{
  "model": "masked image model",
  "dataset": "aerial photos of the United States (SatlasPretrain)",
  "train_examples": 101725,
  "image_size": 64,
  "crop_scale_min": 0.5,
  "horizontal_flip": true,
  "translate": 0.06,
  "method": "simmim",
  "mask_ratio": 0.6,
  "loss": "l1",
  "arch": "convnext_v2",
  "isotropic": false,
  "norm": "rmsnorm",
  "activation": "squared_relu",
  "mlp_ratio": 4,
  "inner_norm": false,
  "moe": "soft",
  "num_experts": 32,
  "moe_every": 2,
  "expert_mlp_ratio": 0.5,
  "slots_per_expert": 1,
  "shared_expert": false,
  "patch_size": [4, 4],
  "conv_stem": false,
  "depths": [6, 6],
  "widths": [80, 160],
  "kernel_size": 3,
  "residual_init": "none",
  "optimizer": "cautious_adamw",
  "lr": 0.0016,
  "beta1": 0.9,
  "beta2": 0.999,
  "eps": 1e-08,
  "grad_clip": 1.0,
  "steps": 12800,
  "batch_size": 256,
  "epochs": 32.2,
  "lr_schedule": "poly",
  "final_lr_fraction": 0,
  "warmup_steps": 640,
  "weight_decay": 0.06
}
Rows from block 3 of a small masked image model, named by matrix and row number. Rows with one number within an expert belong to one neuron, the router's apart. Each number is 128 + 32 x the weight over its row's rms, rounded and kept within 0 to 255. All counts start at 0.
After each expert's rows are labels from the 100 images, of 14848, where the router gives the expert most weight on average: "strongest on" is what is common among them; "patch colour" is the nearest of a few named colours to the mean colour under the peak. Only what is clearly more common there than usual is listed. The data: aerial photos of the United States (SatlasPretrain).
# router: slot weights (model.blocks.3.mlp.router.weight, 32x80), inputs 0-79
# up: expert up (model.blocks.3.mlp.up, 32x32x80), inputs 0-79
# down: expert down (model.blocks.3.mlp.down, 32x80x32, transposed), outputs 0-79

# expert 15
router.15 [179 110 132  31 136 148 159 172 118 144 176 146 126 142 121  96 172 133 141  79  87 122 113 138 153 110 104 129  96  92  66 127 127 102  85 136 119  73 106 124  80 154 117 158 112  73 155 165  95  98 163 209 114 146 137 116 130 117 154 134  85  96 160 123 131  71 123 134 102  80 109 171  91 155 133  60 116 112 113  93]
up.5 [ 93  87 115 141 140 136 123 118 151  96 150 119 165 106 121 156  81 121 114 151 120 153 158 175 143 103  59 178 199  71 195 118 196 104 188 123 140 122 131  92 138 146 109 136 128 133 142 155 149 108  99 147 201  67 209  89 109 171 147  99 112 158 145 113 136 116 147 157 142 111 142 176 156 117 140 151 134 139 179 147]
down.5 [137 112  63 121 152 127 124  82 134 146 137  73 156 116 141 160  70  85 144 121 127 109 162 200 103 131 118 136  98 136  60 118 110 145 128  88 131 146 137  90  95 105 112  97 165  91 204 151  79 160 144 127  94 119 114 134 186  73 115  87 139 147  82 136 143 193  97 134 119 110  77 109  82 141 132 110 112  61 104  92]
up.6 [123 104 156 118 108 138 140 164 162 104 138  82 161 146 119 140  60  92 125 164 119 136 141 141 175  94 116  83 186 100 113 193 125 159 174  99 160 138  68 109 133 146 113 137 159 115 173 135 198 147 162 144 206  96 151 109  61 157 160 149  77 118 168 120 164  90 147  91 127 155 109 146  99 142  95 143 165  83 109 103]
down.6 [125 151  88 122 130  97 148 107 151 115 134 105 160  70 114 147 106  98 145  91 113 131 167 184  96 118 124  86  70 105  97 147 183 132 197  87 120 136 172 132 130  63  92 127 144  76 140 160  85 125  75 138 124  99 140 123 143 119 105 121 167 101  43 112 125 135  70 115 125 127  87 107  59 174 143 124 111  72 124 172]
up.7 [173 168 154 144 105 127 165 167 162 140 142 103 158 180 143  99 150 120 130 163 151  73 162  92 109 134 161  60 127 106  97 104 119 113  81 120 146 136  81 155 105 119 156 154  93  97 102 158 134 157 149 150 236 111  83 162  85  99 172 122 116 110 149 121 113 122 210 149 115 127 128 175 104 157 153 148  82 137 168  91]
down.7 [134 152  63  95 126 121 148 101 137 133 123 144 108  60 190 189  91 125 126 132 113 159 143 141 133 122 116 112  64 159 108 129 143 129 141 166 132  71 122 100 187 107 148 132 136 167 154 214 123 110  86 163 143 140  97 180 130 126 111  79  76 158  82 149 119 146  51 166  57  97 108 116 107 137 114 123 129 128 114 168]
up.8 [ 90 143 114  83 116 100  71 142 110 120 132 115 135 150 150 144 124 133  90 107 164 178 129 173 119  86 147  95 123 123 137 166 134 150 137  69 135 165 133 113 120 122 227 150 101 146 137  34  99 111 158 149 133  80 144 157 154 136  95 109 214 115 134 114 147 121 160 112  87 117 129 198 139 156 155 151 189 169 159 114]
down.8 [150 126 101 153 130 114 166 109 102 179 123 163 127  98 110 100 120  38 103  79 119 193 144 187 163 142 134 114 139 148  79 103 167 107  87 146  83 101 184 111 115 123  79 102 152 114 188 167 110 146 143 146 128  69 163 136 171  76 129  94 134 146 120 125 193 144 136 104 101 136 147 112 155 201 145 156 107 158 104 131]
strongest on: building
patch colour: pink; white

# expert 3
router.3 [101 132 123  84 111 138 153 129 144 106 163  99  99  65 147 151 115 186 126 149 209 191  86 124 173 123 147 148 112 138  86 152 123 115  99 131 158  72 176  99 130 136 133 103 107 178 124 122 114 118 118  75  95  89 148  70 207 171 121 180  97  95  98 152 111 113 114 108 180 105 128  71 131 111 133 171  87 143 114 121]
up.0 [114 110 116  72 107 166 158 138 139 111 130 123 106 155 133 113  35 121 163 166 178 142 147 130 141 185 139 168 179 171 129 147  85  97 129 122 124  96 167 144 103 137 136 136 108 149  58 203  93 143  66 135 129 118 120  76 141 201 129 145 127 166 145 130 141 107 150 149 134 145 102 134 176 142 138 140 144 225 145 136]
down.0 [118  77  92 174 134 181 150 106  46 131 137 137 135 172 127 104 150 140 197 134 120 103 114 111 119 142 182 143 149 107 169 151 121 100 127 156 134 137 168  81 135  94 112  71 124 157  75  98 112 111 108 157 152  97 121 199 113 130 154 125 187 157 164 136  90 182 115 165  76 111 119  58 150  76  88 120 121 143 137 107]
up.1 [120 131 153  82 138 104 163 167 135 164  92 132  94 170 146 138 136 158 121 132 148 118 127 110 111  69 157 124 115 154 108 246 182 142 136 142 149 177  91  84 145 110 129 115 151 115 184  75 125 154 100 124  53 129 171 147 177 152 101 143 117 112 141 146 130 179 131  82 114 120 174 107  98 164 139 153  99  98 185 168]
down.1 [152  77  95 130 143 176 144 115 138 140 119  66  47  85 106  73 110  70  63 173 118 119 129 142 103 141 120 176  80 140  89  65 174 156 112 107 113 117  71 159 164 123  93 158 116 195 100 127 126 125 145 111 114 146 149 157 173 127 115 101 135 136  85 119 125 144 140  93  65 158 154 138 174 157 152  96 125 100 124 136]
up.2 [108 124 125 124 144 154  92 129 146 145  95 107 176  55 126 123  96 173  93 114 134 164 114 105 133 159 112 112  89  99 162  14  96 113  92  90 148 115 127 130 139 121 154 144 123 132  96  98 140 140 143 139 174 145 255  70 109  96 107 108 172 121 132 132  73 132 143 136 131 143 137 102 149  94 108 156  92 113 149  87]
down.2 [138 152 145  93 143 122  85 145 124 134 139 105 121 200 153  85  30  99 152 137 177 123 118 123 125 157 113 129 138 158 181 179 119 124  80 204 136 157  89  87 123 123  70 106  79 157  99 120  99 164 176 164 103 135 128 176 130 142 149 158  91 132 126 132 107 174 134  70  87 191 105 119 152  96 135 133 107 150 144 157]
up.3 [114 167 107 141 105 162 125 165 142  81 143 109 151 104 108 130 212 118 146 116 125 192 131 103 158 140 115 152  68 148 163 143 122 101 115 180 118  34 140 169 131 116 142 129 106 149  78 153  96 130 127 141 114 135 211 165 141  92  95 115  90 112 129 143 157 127 108  97 119  68 102 123 121 127 164 146  46 156 185 114]
down.3 [124 109 160 122 142 117 110 155  92 140 114 114  91 127 178 128 126 121 191  97 153 123 113 140 156 142 156 149 109 127 178 121 134 114 167 162 101 145 103 101 120 130  83 120 125  71  86  78 118 133 190  86 115 113  77  96 113 170 171 107  97 172  54 156 149  87 102 183 162 102 106 147  69 109 149 165  73 137 184  65]
strongest on: crop field
patch colour: black

# expert 24
router.24 [129 145 150 176 152  73 124  93 112 145  81 141  92 146 189 147  89 198 146 101 100 156  94  94 130 156 129 157 144 120 111 162 133 188 136  84 178 127  97 120 134 143  91 159 135 171 122 183 122 111  98  60 148 161 138  76 136 126 116 160 158 113 139 117  92 172 120 115 156 108 176 148 128 156  38 128  96 175 160 146]
up.5 [ 97 115 159 137 120 176  44 134 120 145 142  87  85 163 175 150  86 125 133 160 104  75 104 135  73 113 114 129 169  96 167 192  91 105 118  97 131 151 178 122 114 114  82 148 154 141 126 168  85  89  53  83 106 125 130 147 103 155 142 142 146 187 100 159 150  94 139 120 139  65 106 111 167 106 132 133 124 127 194 138]
down.5 [163 140  78 110 199 119 158  96 111 147 140 131 101 131 120 162  98  85 108 143  89 107 135 107 129 146 115 132 100 133 164 121  87 106 165 144 103 134 181 136 127  91  92 108 113 117 132 134 119 187 129 122 159 114 202 155  90 129 176 120 104 164 158  64  70 175 140  62 117 131 174  81  50 150 113 156  76 107 169 132]
up.6 [ 77  73 150 141 119 128 109 181 151 208 111  72 176 175  72 165  89 134 157 188 145 113 101 162 102 176 144 151 129  41  87 169 131  85 151 109 124 125 170 126 120 110 137 117 141  90 121 136 114 120 126 120 158  82 128 134  86 122  88 113  83 158 139 153 139 167  84 131 133  97 121 134 138 156 126 109 103  68 113 172]
down.6 [131  99 142 209 189 147 137 131 132 155 127 110  95 127 138 108 178 136 167 115  97 160  66 149  74 125  72 113 175 115 137 142 111  94 172 145 176 145 140 123 110 170 133 179 144 109 134  98 138 111 153  85 129 194 133 140 161 141  69 139 134 181  95 171  91 104  87 143 169 125 183 122 112 127  67 155 112 124 157  74]
up.7 [138 135 128 162 127 174 171 163 113 158 144 124 118 255 154 144 132 125 128 116 103 128 124 139 120  73 143 122 154  76 102 147 138 133  76 140 112 133  73 182  88 110 125 133 159 166 133 147 173 150 127 149 127 178 171 152 149 154  81 150  38 123 148 101 107 117 115  94 138 112 125 162 119 185  90 138 122  85 157 165]
down.7 [115 146 101 119 127 137 151 110 146  97 157 157 127 166 100 104 165 115  67 105 173 118 173 135 162  76 130  98 111  96 136 180  80 112 128  67 160 103 112  80  85 140 128  99 133 138 176 124  87  69 160 170 133  54 117 116  88 176 133 155 123  92 106 116 177 156 130 226 110 153 111 104  67 107 128 119 137 121 140 136]
up.8 [131 136  96 132 132 179 111 195 141 136 102  98 190 177 123 173 127  41 145 152 119 133 136 115 156 187 172 140  87  79 166 133 137  90 171 125 151 136 179 176 127  87 146 185 131 163 115 143  74 115 180 139 156  90  70 122 107 172 134 125 114 123 168 151 137 120 102 163 156 143 154 123 175 130 130 120 141  86 117  79]
down.8 [127  95 152 202 192 154 199 203  67 190  58 130 155 126 137  99 126  99 154 107  71 190 155 131 148 128 123 131 144 165 127 130 123 123 131 118  93 198 152 135 143 121 136 143 130 114 116 139 129 142  56 130 118 149  68 177 130 126 112 121 139 128 146 146 162 111 124  82 112 141 132 101  89 150 150 134 192 110 117 153]
strongest on: crop field
patch colour: black

# expert 26
router.26 [134 143 137  95  98 135 144  84 124 137 113  97  83  68 141 184 139 143  77  88  91 166 149 178 120 116 114 147 155 112 159  89 153 144 107 156  70  80  74 179 173 131 159 120 147  63 145 147  73 118 162 163  54  98 127 151 161  88 102 112 135 130 123 147 133 119  77 128 112 189 121 148 122  87 144 126 192 131 168 126]
up.0 [100 108 106 178 146 199 109 176 149 174 120 128 150 224 145 112 184 136 105 172 135 137 147 118 143 147 153 113 115  99 164 142 127 101 143 138  95 136 138 170 160 110 134 167 157 147 179 150  77 154 141 132  70  99  89  96 131 174 131 155  56 149 169 159 112 121 128 145 117 110 152 122 166 176 129  86 185  82 163 124]
down.0 [155 166 110 129 135 128 159 130 135  95 110 130 103 132 129 172  87 143 133 125  83  98 150  68 145 123 106 112 116  97  91 169 131  99 148 145  74 172  38 108 143  89  66 188 135 124 153 128 144  97 140 131  75 109 166 166 102 122 126 127  45 157 103  60 159 119 104 136 119 128 145 127 167 164 112 107 133 133 204 181]
up.1 [135  99  74 193 145 141 165 148 144 149 137  96 116 235 166 170 117 133 154 144 102  96 173 101 127 165 162 111 110 106 159 122 106 121 113 162 119 102 106 161 116 159  97 121 121 137 159 162  97 159 164  63  50 121 107 124  56 184 115 121 125 168 124 163 130 130 118  99  97 146 122 146 160 154 121 141 195 111  90 141]
down.1 [159 164 105 169 118 146 216 174 153 104  90 113  99 104 110 127 181 135 144  90 109 130 116  58 182 152 123  92 163 122 136 165 123 154 135  99  85 108 116 142 106 130 139 140 138 160 178 155 146 113 170 196 108  80 157  88 124  91 156 117  96 111 163  88  86 166 138 130 141 186 145 144 197 136 163 124 103  83 100 114]
up.2 [140 119 117 146 175 122 115 135 112 144 159 134 128 114 136  86 138 192 104 106 130  94 160 108 137 109 139 172 185  98 158 160 201 212 178 177  93 123 157  49  81 108 130  98 137  97 141 107 137 109 124 114 123 121 107 108 139 201 153 155 128 105 105 156 100 132 218  73 147 103 100 103 117 116 126 172 130 110 151 103]
down.2 [ 94 143 162  89 133 103 155 122  77  88 191 222 139 117 128 121 177 173 140 137 140 106 142 167 118 142 132 116  91  99  82  92  53  83 119 154 135 101 127 130 134 149 156 150 161  73 153 128 163 115  92 164 121 120 146 108 154 143 170 141 111  92 133 100 149 111  72 161 108 173  84 123  86 152 166  85  73 115  89 151]
up.3 [108 153 124 110 153 159  86 148 144  69 160 146 128 153 115 110 126 141 138 170 177  99 134 149 112  63 123  88  98  36 100 105 116 147  92  62 148  93  95 130 144  75 186 134 111 167 148  90 158 154 116 158 184 143 201 147 108  95 113 127  92 128 166 135 137 135  93 105 172 108 167 103 135 133 125 188 136 128 177 112]
down.3 [132 155 129 134 142 117 184 204  89 119 137 209 124 139 140  73 133 141 132  61 162 130 199 139  75 127  89 121 121 141 102  85 131 112 190  97 165 107 110 130 146 156 143 128 144 126 138 165 144 115 140 145 147  93 141 101  50 121 121 157 108 131 194 132 125  97  89 104 121 137 147 116 126 131 131 152 203 113 165 200]
strongest on: crop field
patch colour: grey

# expert 17
router.17 [112 119 145 117 157 130 151 147 151  57 178 115 117 154 104 113 136 101 119 153 144 162 102 126 166  56 140 145 106 121 176  68 146 118 144 164  70  72 112 102 130  99 179 124 133 180 105 170  75  99 177 158 100 103 188 103 150 145  97 112 165 161 148 159  96 115 156 109 155  74 118  98 106 153 162 151  61 115 104 166]
up.0 [127  79 182  72 142 183 173 179 131 172 106 142  93 165 121 139  88 147 200 158 104 134 146  93 124 166 148 112 124  67  84 137 198 137  89 146 137  89 106 137 127 112 138 105 127 136 152 188 104 141 119 120 151 123 143 117 163 173  90 132 130 189 172  95 143  88 103 132 192 108 173 122 151 188 100 146 121 100 131 128]
down.0 [152 131 111 155 155 171 151 147 143  83 166 107 132 149 158 128  83  84 145 119 121  62 180  96 138 132  93 131  76  88 185  88 136  81 157 144 143 137  81 104  92 101 129 110 142 114 127  57 143 132 140 130  96 142 173 143 112 137 148 131  99 108 185 134  94 231  65 131 106 157 149 108 171  92  98 103 115 110  96  95]
up.1 [ 93 142 100 140 141 146 153 139 109 136  86 125 100 172 175  98 166  87 113 110 174 125  44 119  68 147  69 131 134 119 123 152 140 112 128 120 123 204 161  53 154  76 108 130 123 126  78  89 124 150  95  91 130  85 140 120 169 104 176 152 151 128 108 107 107 173 152 166 133 154 117 109 119 193 151 110 115 165 195 119]
down.1 [127 128 133 177 120 120  88 198  96 185 119 101  87 111  93 117 149 130 130  94 230 137 109 178  98 136 102 131 147 157 100  83 123  55 129 177 123  71 133 121 107 125 111 120 164 155 157 101 121 181 104 100 115 193 110 142 105 109 122 136  74 157 121 144 143 138  98 127 112 125 172 107 165 120 139  99  99  53  96 122]
up.2 [197 148 114 188 124  72 107 151 123 126  66 134 102 115 124 146 126 145 128 148 101 113 114 164 143 111 119 107 126  92 120  96  56 193 160 104 131 123 112  86 114 149 178  83 123 122 139 119 170 171 188 109  74 123 157 123  84 128 126 117 201 121 118  80  79 148  87 152 142 176  70 132  94 150  83 135  97 126  86 143]
down.2 [114 112 147 146 132  98 135 156  74 114 102 159 123 125  57 131 137  96  95 109 129  82 129 106 158 137 136 111 131  32 109  55 149 157 146 145 107 131 164 146 127  90 162 123 122 121 152 186 152 134  36 158 129 131 142 174  80 161 145 156 134  62 139 141 102 177 148 122 111 131 170  98  91  80 111 143  64  99 133 132]
up.3 [148 157 137 128 108 117 115 174 104 158 171 175  68 186 100 126  96 139 164 158 152 106 162 101 124 140 108 118 150  97  99 180 171 102  79 151 156 131 132 146 115 113 147 152 121 141 163 176  86 116 125 178 127 108 100 155 166 102 155 204 152 109 148 128 154  46 100 200 163 116 119 129 161 139  90 137 126  67  70 129]
down.3 [111  90 125 135 105 147 169 156 145 129  61 161  85 164 164  57 121 203 123 105 112  99 121 121  67 136 161 102 155  78 197 160 100 154  51 141 148  89 126 152 129 119 176 145 149 129 183 124 105 135 143 143 153 162 110  76 134 185 155 142 114 138 170 124  95 148 143 162 124 144  94  98 182 109 138 127 166 157 146 124]
strongest on: crop field
patch colour: grey

# expert 7
router.7 [ 79 152 106 148 108  88 126  72 110 145 132 146 108 156 168 153 163 162 218  60 120 175 117 158 133 158 119 121  88 110 134 128 148 176 113 131 147  86 128 133  93 129 114 153 112 161 107 132 158 144  93  54  71 163  88  96 149 158 110 132 106 110  74 123 104 124 205 125 157 100 202 115 137 127 120 136 132  75 124 157]
up.0 [ 93 154 184 174 120 168  89  77 128 167  78  58 154  83 153 147 167  81  61 154 139 185 103 157 134 139 146  98 100 172 164 142 168  86  97 158 175 109 126 145 112 155  98 119 122 156  86 167  87 123 170 128 105 136 147  84 163 118 123 115 122  88 120 154 132 136 174 177 124 125 149  87  82 167 124 119 105 158 103 121]
down.0 [101 156 132 111 141 102 113 128  68 110 129 131 143 129 101  85 124 101 153 129 151 189 165 133 152 109  72 139 178 129 126 173 145 110 111 131 136  86  88 153  99  63 128 132 190 109 171 146 118 133 205 140 137  87 177 110 104 131 117 191  88 163 127 124 178 139 167 157 136 209  94 180 109 100 133 161 162 160 169 143]
up.1 [113 163 163 149 151 155 168 142 147 140 131 160 100 159 109  96 161 124 151 132  96 115 133 122 109 127 128 112 128  91  53 169 115 109 101 142 118 119 152 114 158 118 170 121 162 144  89  97 109 125 193 143 147 128 105 115 192 105  72 153 116 157 152 107 118 120  39  18 187 100  99  97 181 124 148 128 139  85 145  85]
down.1 [ 96 108 151 135  88 117 136 140 133 125  43 122  96  64 117 177 142 165 134 138 178 123  90 135  99 158 117 127 127 111 124 155 140 105 156 141 103 167  89 190 167 123  85 111 175 170 146 105 141 160 123 144 106 173 133 121 152 115 186 117 153 154 121 145 176 140 110 241 106 109 117  88 216 133 132 111 112 129 123 111]
up.2 [120  89  94 120  92 132 107 132 137  94 115 151 119 129 173 167 121 111 135 167  51 174 129 113  39 133 199  85 181 131 103  92 107 120  98 111 110  75 121 111  50 149 141 122 173 124  83 132 113  75 201 146 152 178 136 144 143 132 129 130 165  93 118 127  72 149 155 135 133 117 148  87 146  97 106 120 163 115 131 160]
down.2 [137 116 161 151 111 111 161 162 117 114  82 143  90  89 132 121 154 128 152 135  96 164 108 143 119 201 113 104 112 126 123 140 188 154 139 155 157 134 124 109 120 169 110 148 149 178 190 108  95 101  72  73 205 106  97 108 134 167 175  68 150 167 161 158  91 123 126 151 128  46 110 161 116 154 108 114  85 170 110  82]
up.3 [ 90 141 139 186 135 156 108 211 132 136 151 178 183 166  61 135 199  98 171 164 122 168 112 133 169 158 171 178 101  87 130 144 102 125 141 156  86 104 158 154 149 127 117 167 144 151 147  83 109  69 158 134 102 125 101 152 121 130  78 138 113 123  92 172 167  96 102  73 113  88 117 109 123 134 104 148  97  95 154 143]
down.3 [162 110  77 144  89 182 153 129 159 157 123 125 119  82 138 184 153 144 196 148 113 137  90  93 131 134 149 182 124  93 196 132 124 128  85 138  71 128  93 127 180 189 116 136 115  96  86 100 128 136 130 140 131 243  55 158 136 120 122 132  81 131 107 103 132 101 123 163  84 137 110 145 131 128 140 104 120 160 117 102]
strongest on: crop field
patch colour: black

# expert 6
router.6 [ 69  71 119 135 148 102  93 150 104 110 132 101 116  90 143 160 120 152 168 150 179 134  91 110 151 135 168 144 169 125 116 151 135 135 111  91 202 158  99  96 107 123 134 131 118 190  91 151  81 126 104  45 160 126  52 100 124 168  99 144  93 129 190 100  99 171 118 112 154 100 176  86 136 128  92 153 134 179 120 149]
up.4 [ 88 118 132 100 107 158  99 152 172 128 148 140 129 169 128 169 111 149 160 109 110 169 171  85 106 171 164 102 106 143 141  91  75 124 124  80 174 177  92 140 107 130 122 130 147 105 161 142 112 140 235  96 105 151  61 184 138 102 151 155 102 115 163 156  96  88 145  97 162 129 104 100 168 144 116 126  90 132  84  60]
down.4 [ 70 134 169 155 105 149 202 130 159 116 175  92 153  84  92 150  54 165 125 156 149 173 154 139 125 157 108 191 137 104  82 113  85 168  74 167 150 132 102 140 145 149 146 171 127 159 155 139 143 132 153 155 153 187 113  76 121 148 138 180 102 118 176 133 141 162 128 104  68 165 127 102 125 167 157 138 171 151 137 143]
up.5 [ 92 132 149  62 145 143 122 126 110 138 124  99 137 142  88 119  98 103 120 108 173 144 152 145 115 138 174 126 109 165 164  82 121 117 127 116 139 230 140 102  64 111 149 138  53 159  93 109 135 107 133 124 109 142 154 155 172 143 163 126 122 190 158 180  89 157 160 109 157 149 111 108 111  97 121 126  26 157  98  82]
down.5 [146 138 147  88 114  85  84 155 114 176 110 112 119 165 167 167 109 110 123 144 188 139 146  87 147 156  77 129 164 135 114 157 111 137 131 127 169  73  76 111 181 147  89 189  96 145 103  84 103 107 140  87 132 203 180 119 129 130 138 157 117  93 132 171 127 147 169 112 168 161 122 132  41  99 144 125 130 180 106 162]
up.6 [104 135 111  29 163 169 132 179 113 113 178 119 133 192  99 137 152 106 153 141 108 149 168 142 116 110 139 159 172 149  79 146  96 112 145 159 127 117 174 151 162 111 149 159 155 161 180 128 111 110 174 135  72 138 125 179 181  64 139 138  98 130 169 127 142 160  91 101 117  93 129 128 131 185 172 131  93  68 109 109]
down.6 [152 101 110  87 105 119 143 103 121 169 149 116 104 168 169 111  85 137 202 110 156 135  76 185 134 123 130 151 109  80 214 137 141 164 172 102  91 122 105 109 158 182 158 169 153 118 131 154 108 117 135 142 146 128  45 121 127 131 185  74 136 109 116 128 146  98 146 181 171  81 119 118 101 112 163 161 141  76 167 141]
up.7 [141  95 130  99 105 137 152 161 117 116 135  96  72 150  91 107 124  92 104 121 107 127 123 113 116 231 146  94 108 113 128 106 199 107 168 125 128 166  93 159 130 122 112 132 124 104  97 128  78 116 139 186  77 162 132 147  94 127 116  67 101 194 158 115 145 109 152  74  90  87  91 152  95 150 157 102 101 142 210  94]
down.7 [134 127 196  84 125 152 111 151 152 104 135  74 177  98  99 100 111 134 153 159 153 112 148 183 153 136 132 109 153 111 120  95 134 139 112 103  55  52  87 114 159 183 152 136 146  89 110 164 113 117 151 133 140 120 123 110  73  96  72 124 124 123 115 127  63 153 127 157 128 135 100  73 135 181 138 188  79 150 175  69]
strongest on: crop field
patch colour: black

# expert 18
router.18 [114 141 126 169 171 166 172 178 147 126 136 114 196 119 126 154 145 101 139 194 175 130 209 137 165 110  68 143 110 140 164 150 133 136 164  97 131 100 161  94 165  79 211 108  91  98 148  57 100 101 158  93 107  94 150 117 135 109 119 133  99 133 139  96 135 139 115 161 139  88  91 119 130  79 121 172 119  81 117 138]
up.1 [114 144 139 113 141 102 150 170 112 134 122 163 139 107 147 135 137 122  89 129 198 148  75 139  92  97 150 119 181 128  79 113 160 138 110 109 148 163  36 130 171 130 127 129 180 140 180 107  99 133 127  87 167 131 132  74 139 153 177 136 132  95 137 147 177 139 122 126 136 162 230  94 149 121  88 183 139 142 195 151]
down.1 [ 81 167 178 101  94 146 120 118 112  73 104  99 154 121  94 135  85 107 146 100 147 124 148 157 147 151  63 143 148  74 137  85 156 179 155 137 147 139 148 127 110 194 119 132  24 156 113 122 194 117 128 139 177 152 157 102 158 130 145 116 106 127  83  92 110 142 131 166 111  98 141 120 202 124 109 102 150 147 122 193]
up.2 [123 104 143 178 118  82 165 168 120 130 171  62 169 195  99 216 126 146 140 162 135  75 138 104 129  76 172  98 129  64 137 166 153 138 160 131 129 108 122 145 100 131 159 104 122 140  69 136 111 131  87 114 117 166 172 138 193 113 153 150 113 136 129 109 102 143 119 171  99  76 128 131  98 165  93 179  81 144 110 144]
down.2 [162  93 167 185 137 144 104 152 122 140 168 112 124 144  94  94 168 132 105 102 116 113  92 150 170  62 124 116 157 149 142 135 144 115  61 138  88 130 164 141 147 116 141 151 157 157 102 115 150 128  85 106 101 160 114 152 136 184  55 108  85 186  97 135 101  79 134  69 165 185 133 121  86 180 102 132 104  81  65 111]
up.3 [111 102 124 123 100  92 116 122 109 156 149  94 138  88 112 142 111 168 110 129 155 176  69 118 139  78 103 181 102 120 165 200 128 129 167 154 128 193 124 106 123 130 108  79  83 116  97 150 146 131  82 113 157 117 212  85 116 147 136 137 136 174  53 122  93 146 145 165 113  79 160 118 153 110 125 141 180 181 187 118]
down.3 [ 92 146  89 116 173  93 126  76 132 123  97  81 124  90 145 110  91 159 143 127 139 127 166 183 129 191 130 153 115 183  58  92 122 134  72 135 112 101 107 100 109  55 146 120  91 132 168 115 112 158 131 144 109 107 116 113 149  46 125 187 120  71 136  75 187  88 144 116 115 157 121  96 130 143 134 124 153  87 110  85]
up.4 [152 137 178 211 118 130 155 159 117  95 147  91 144 195  76 157 109 125 124 133  87 109 174 141 147  92 138 159 133 112 192 112 109 109 140  75 135  53 151  97 111 126 158 111  98 107 169 137 132 122 126 105 127 157 136 129 191 104 138 157 129 149 105 115 133 146 100 150 104 105 100 106 139 128 124 184   6 106 120 104]
down.4 [150  77 126 138 111 184  52 135 149 122 201 161 128 108 136 163  90 117  89 148 143 180  92 108 141 142 157 123 166 114 140 123 157 135 106 193 125 121 134 144 145 149 139 115 139 157 130 130 114  92  96 109  89 174 154 186 181 137 104 104 105 152 161 128 126  71  96  75 137 116 169  99  30 127 144 163  86 137  83 117]
strongest on: crop field
patch colour: grey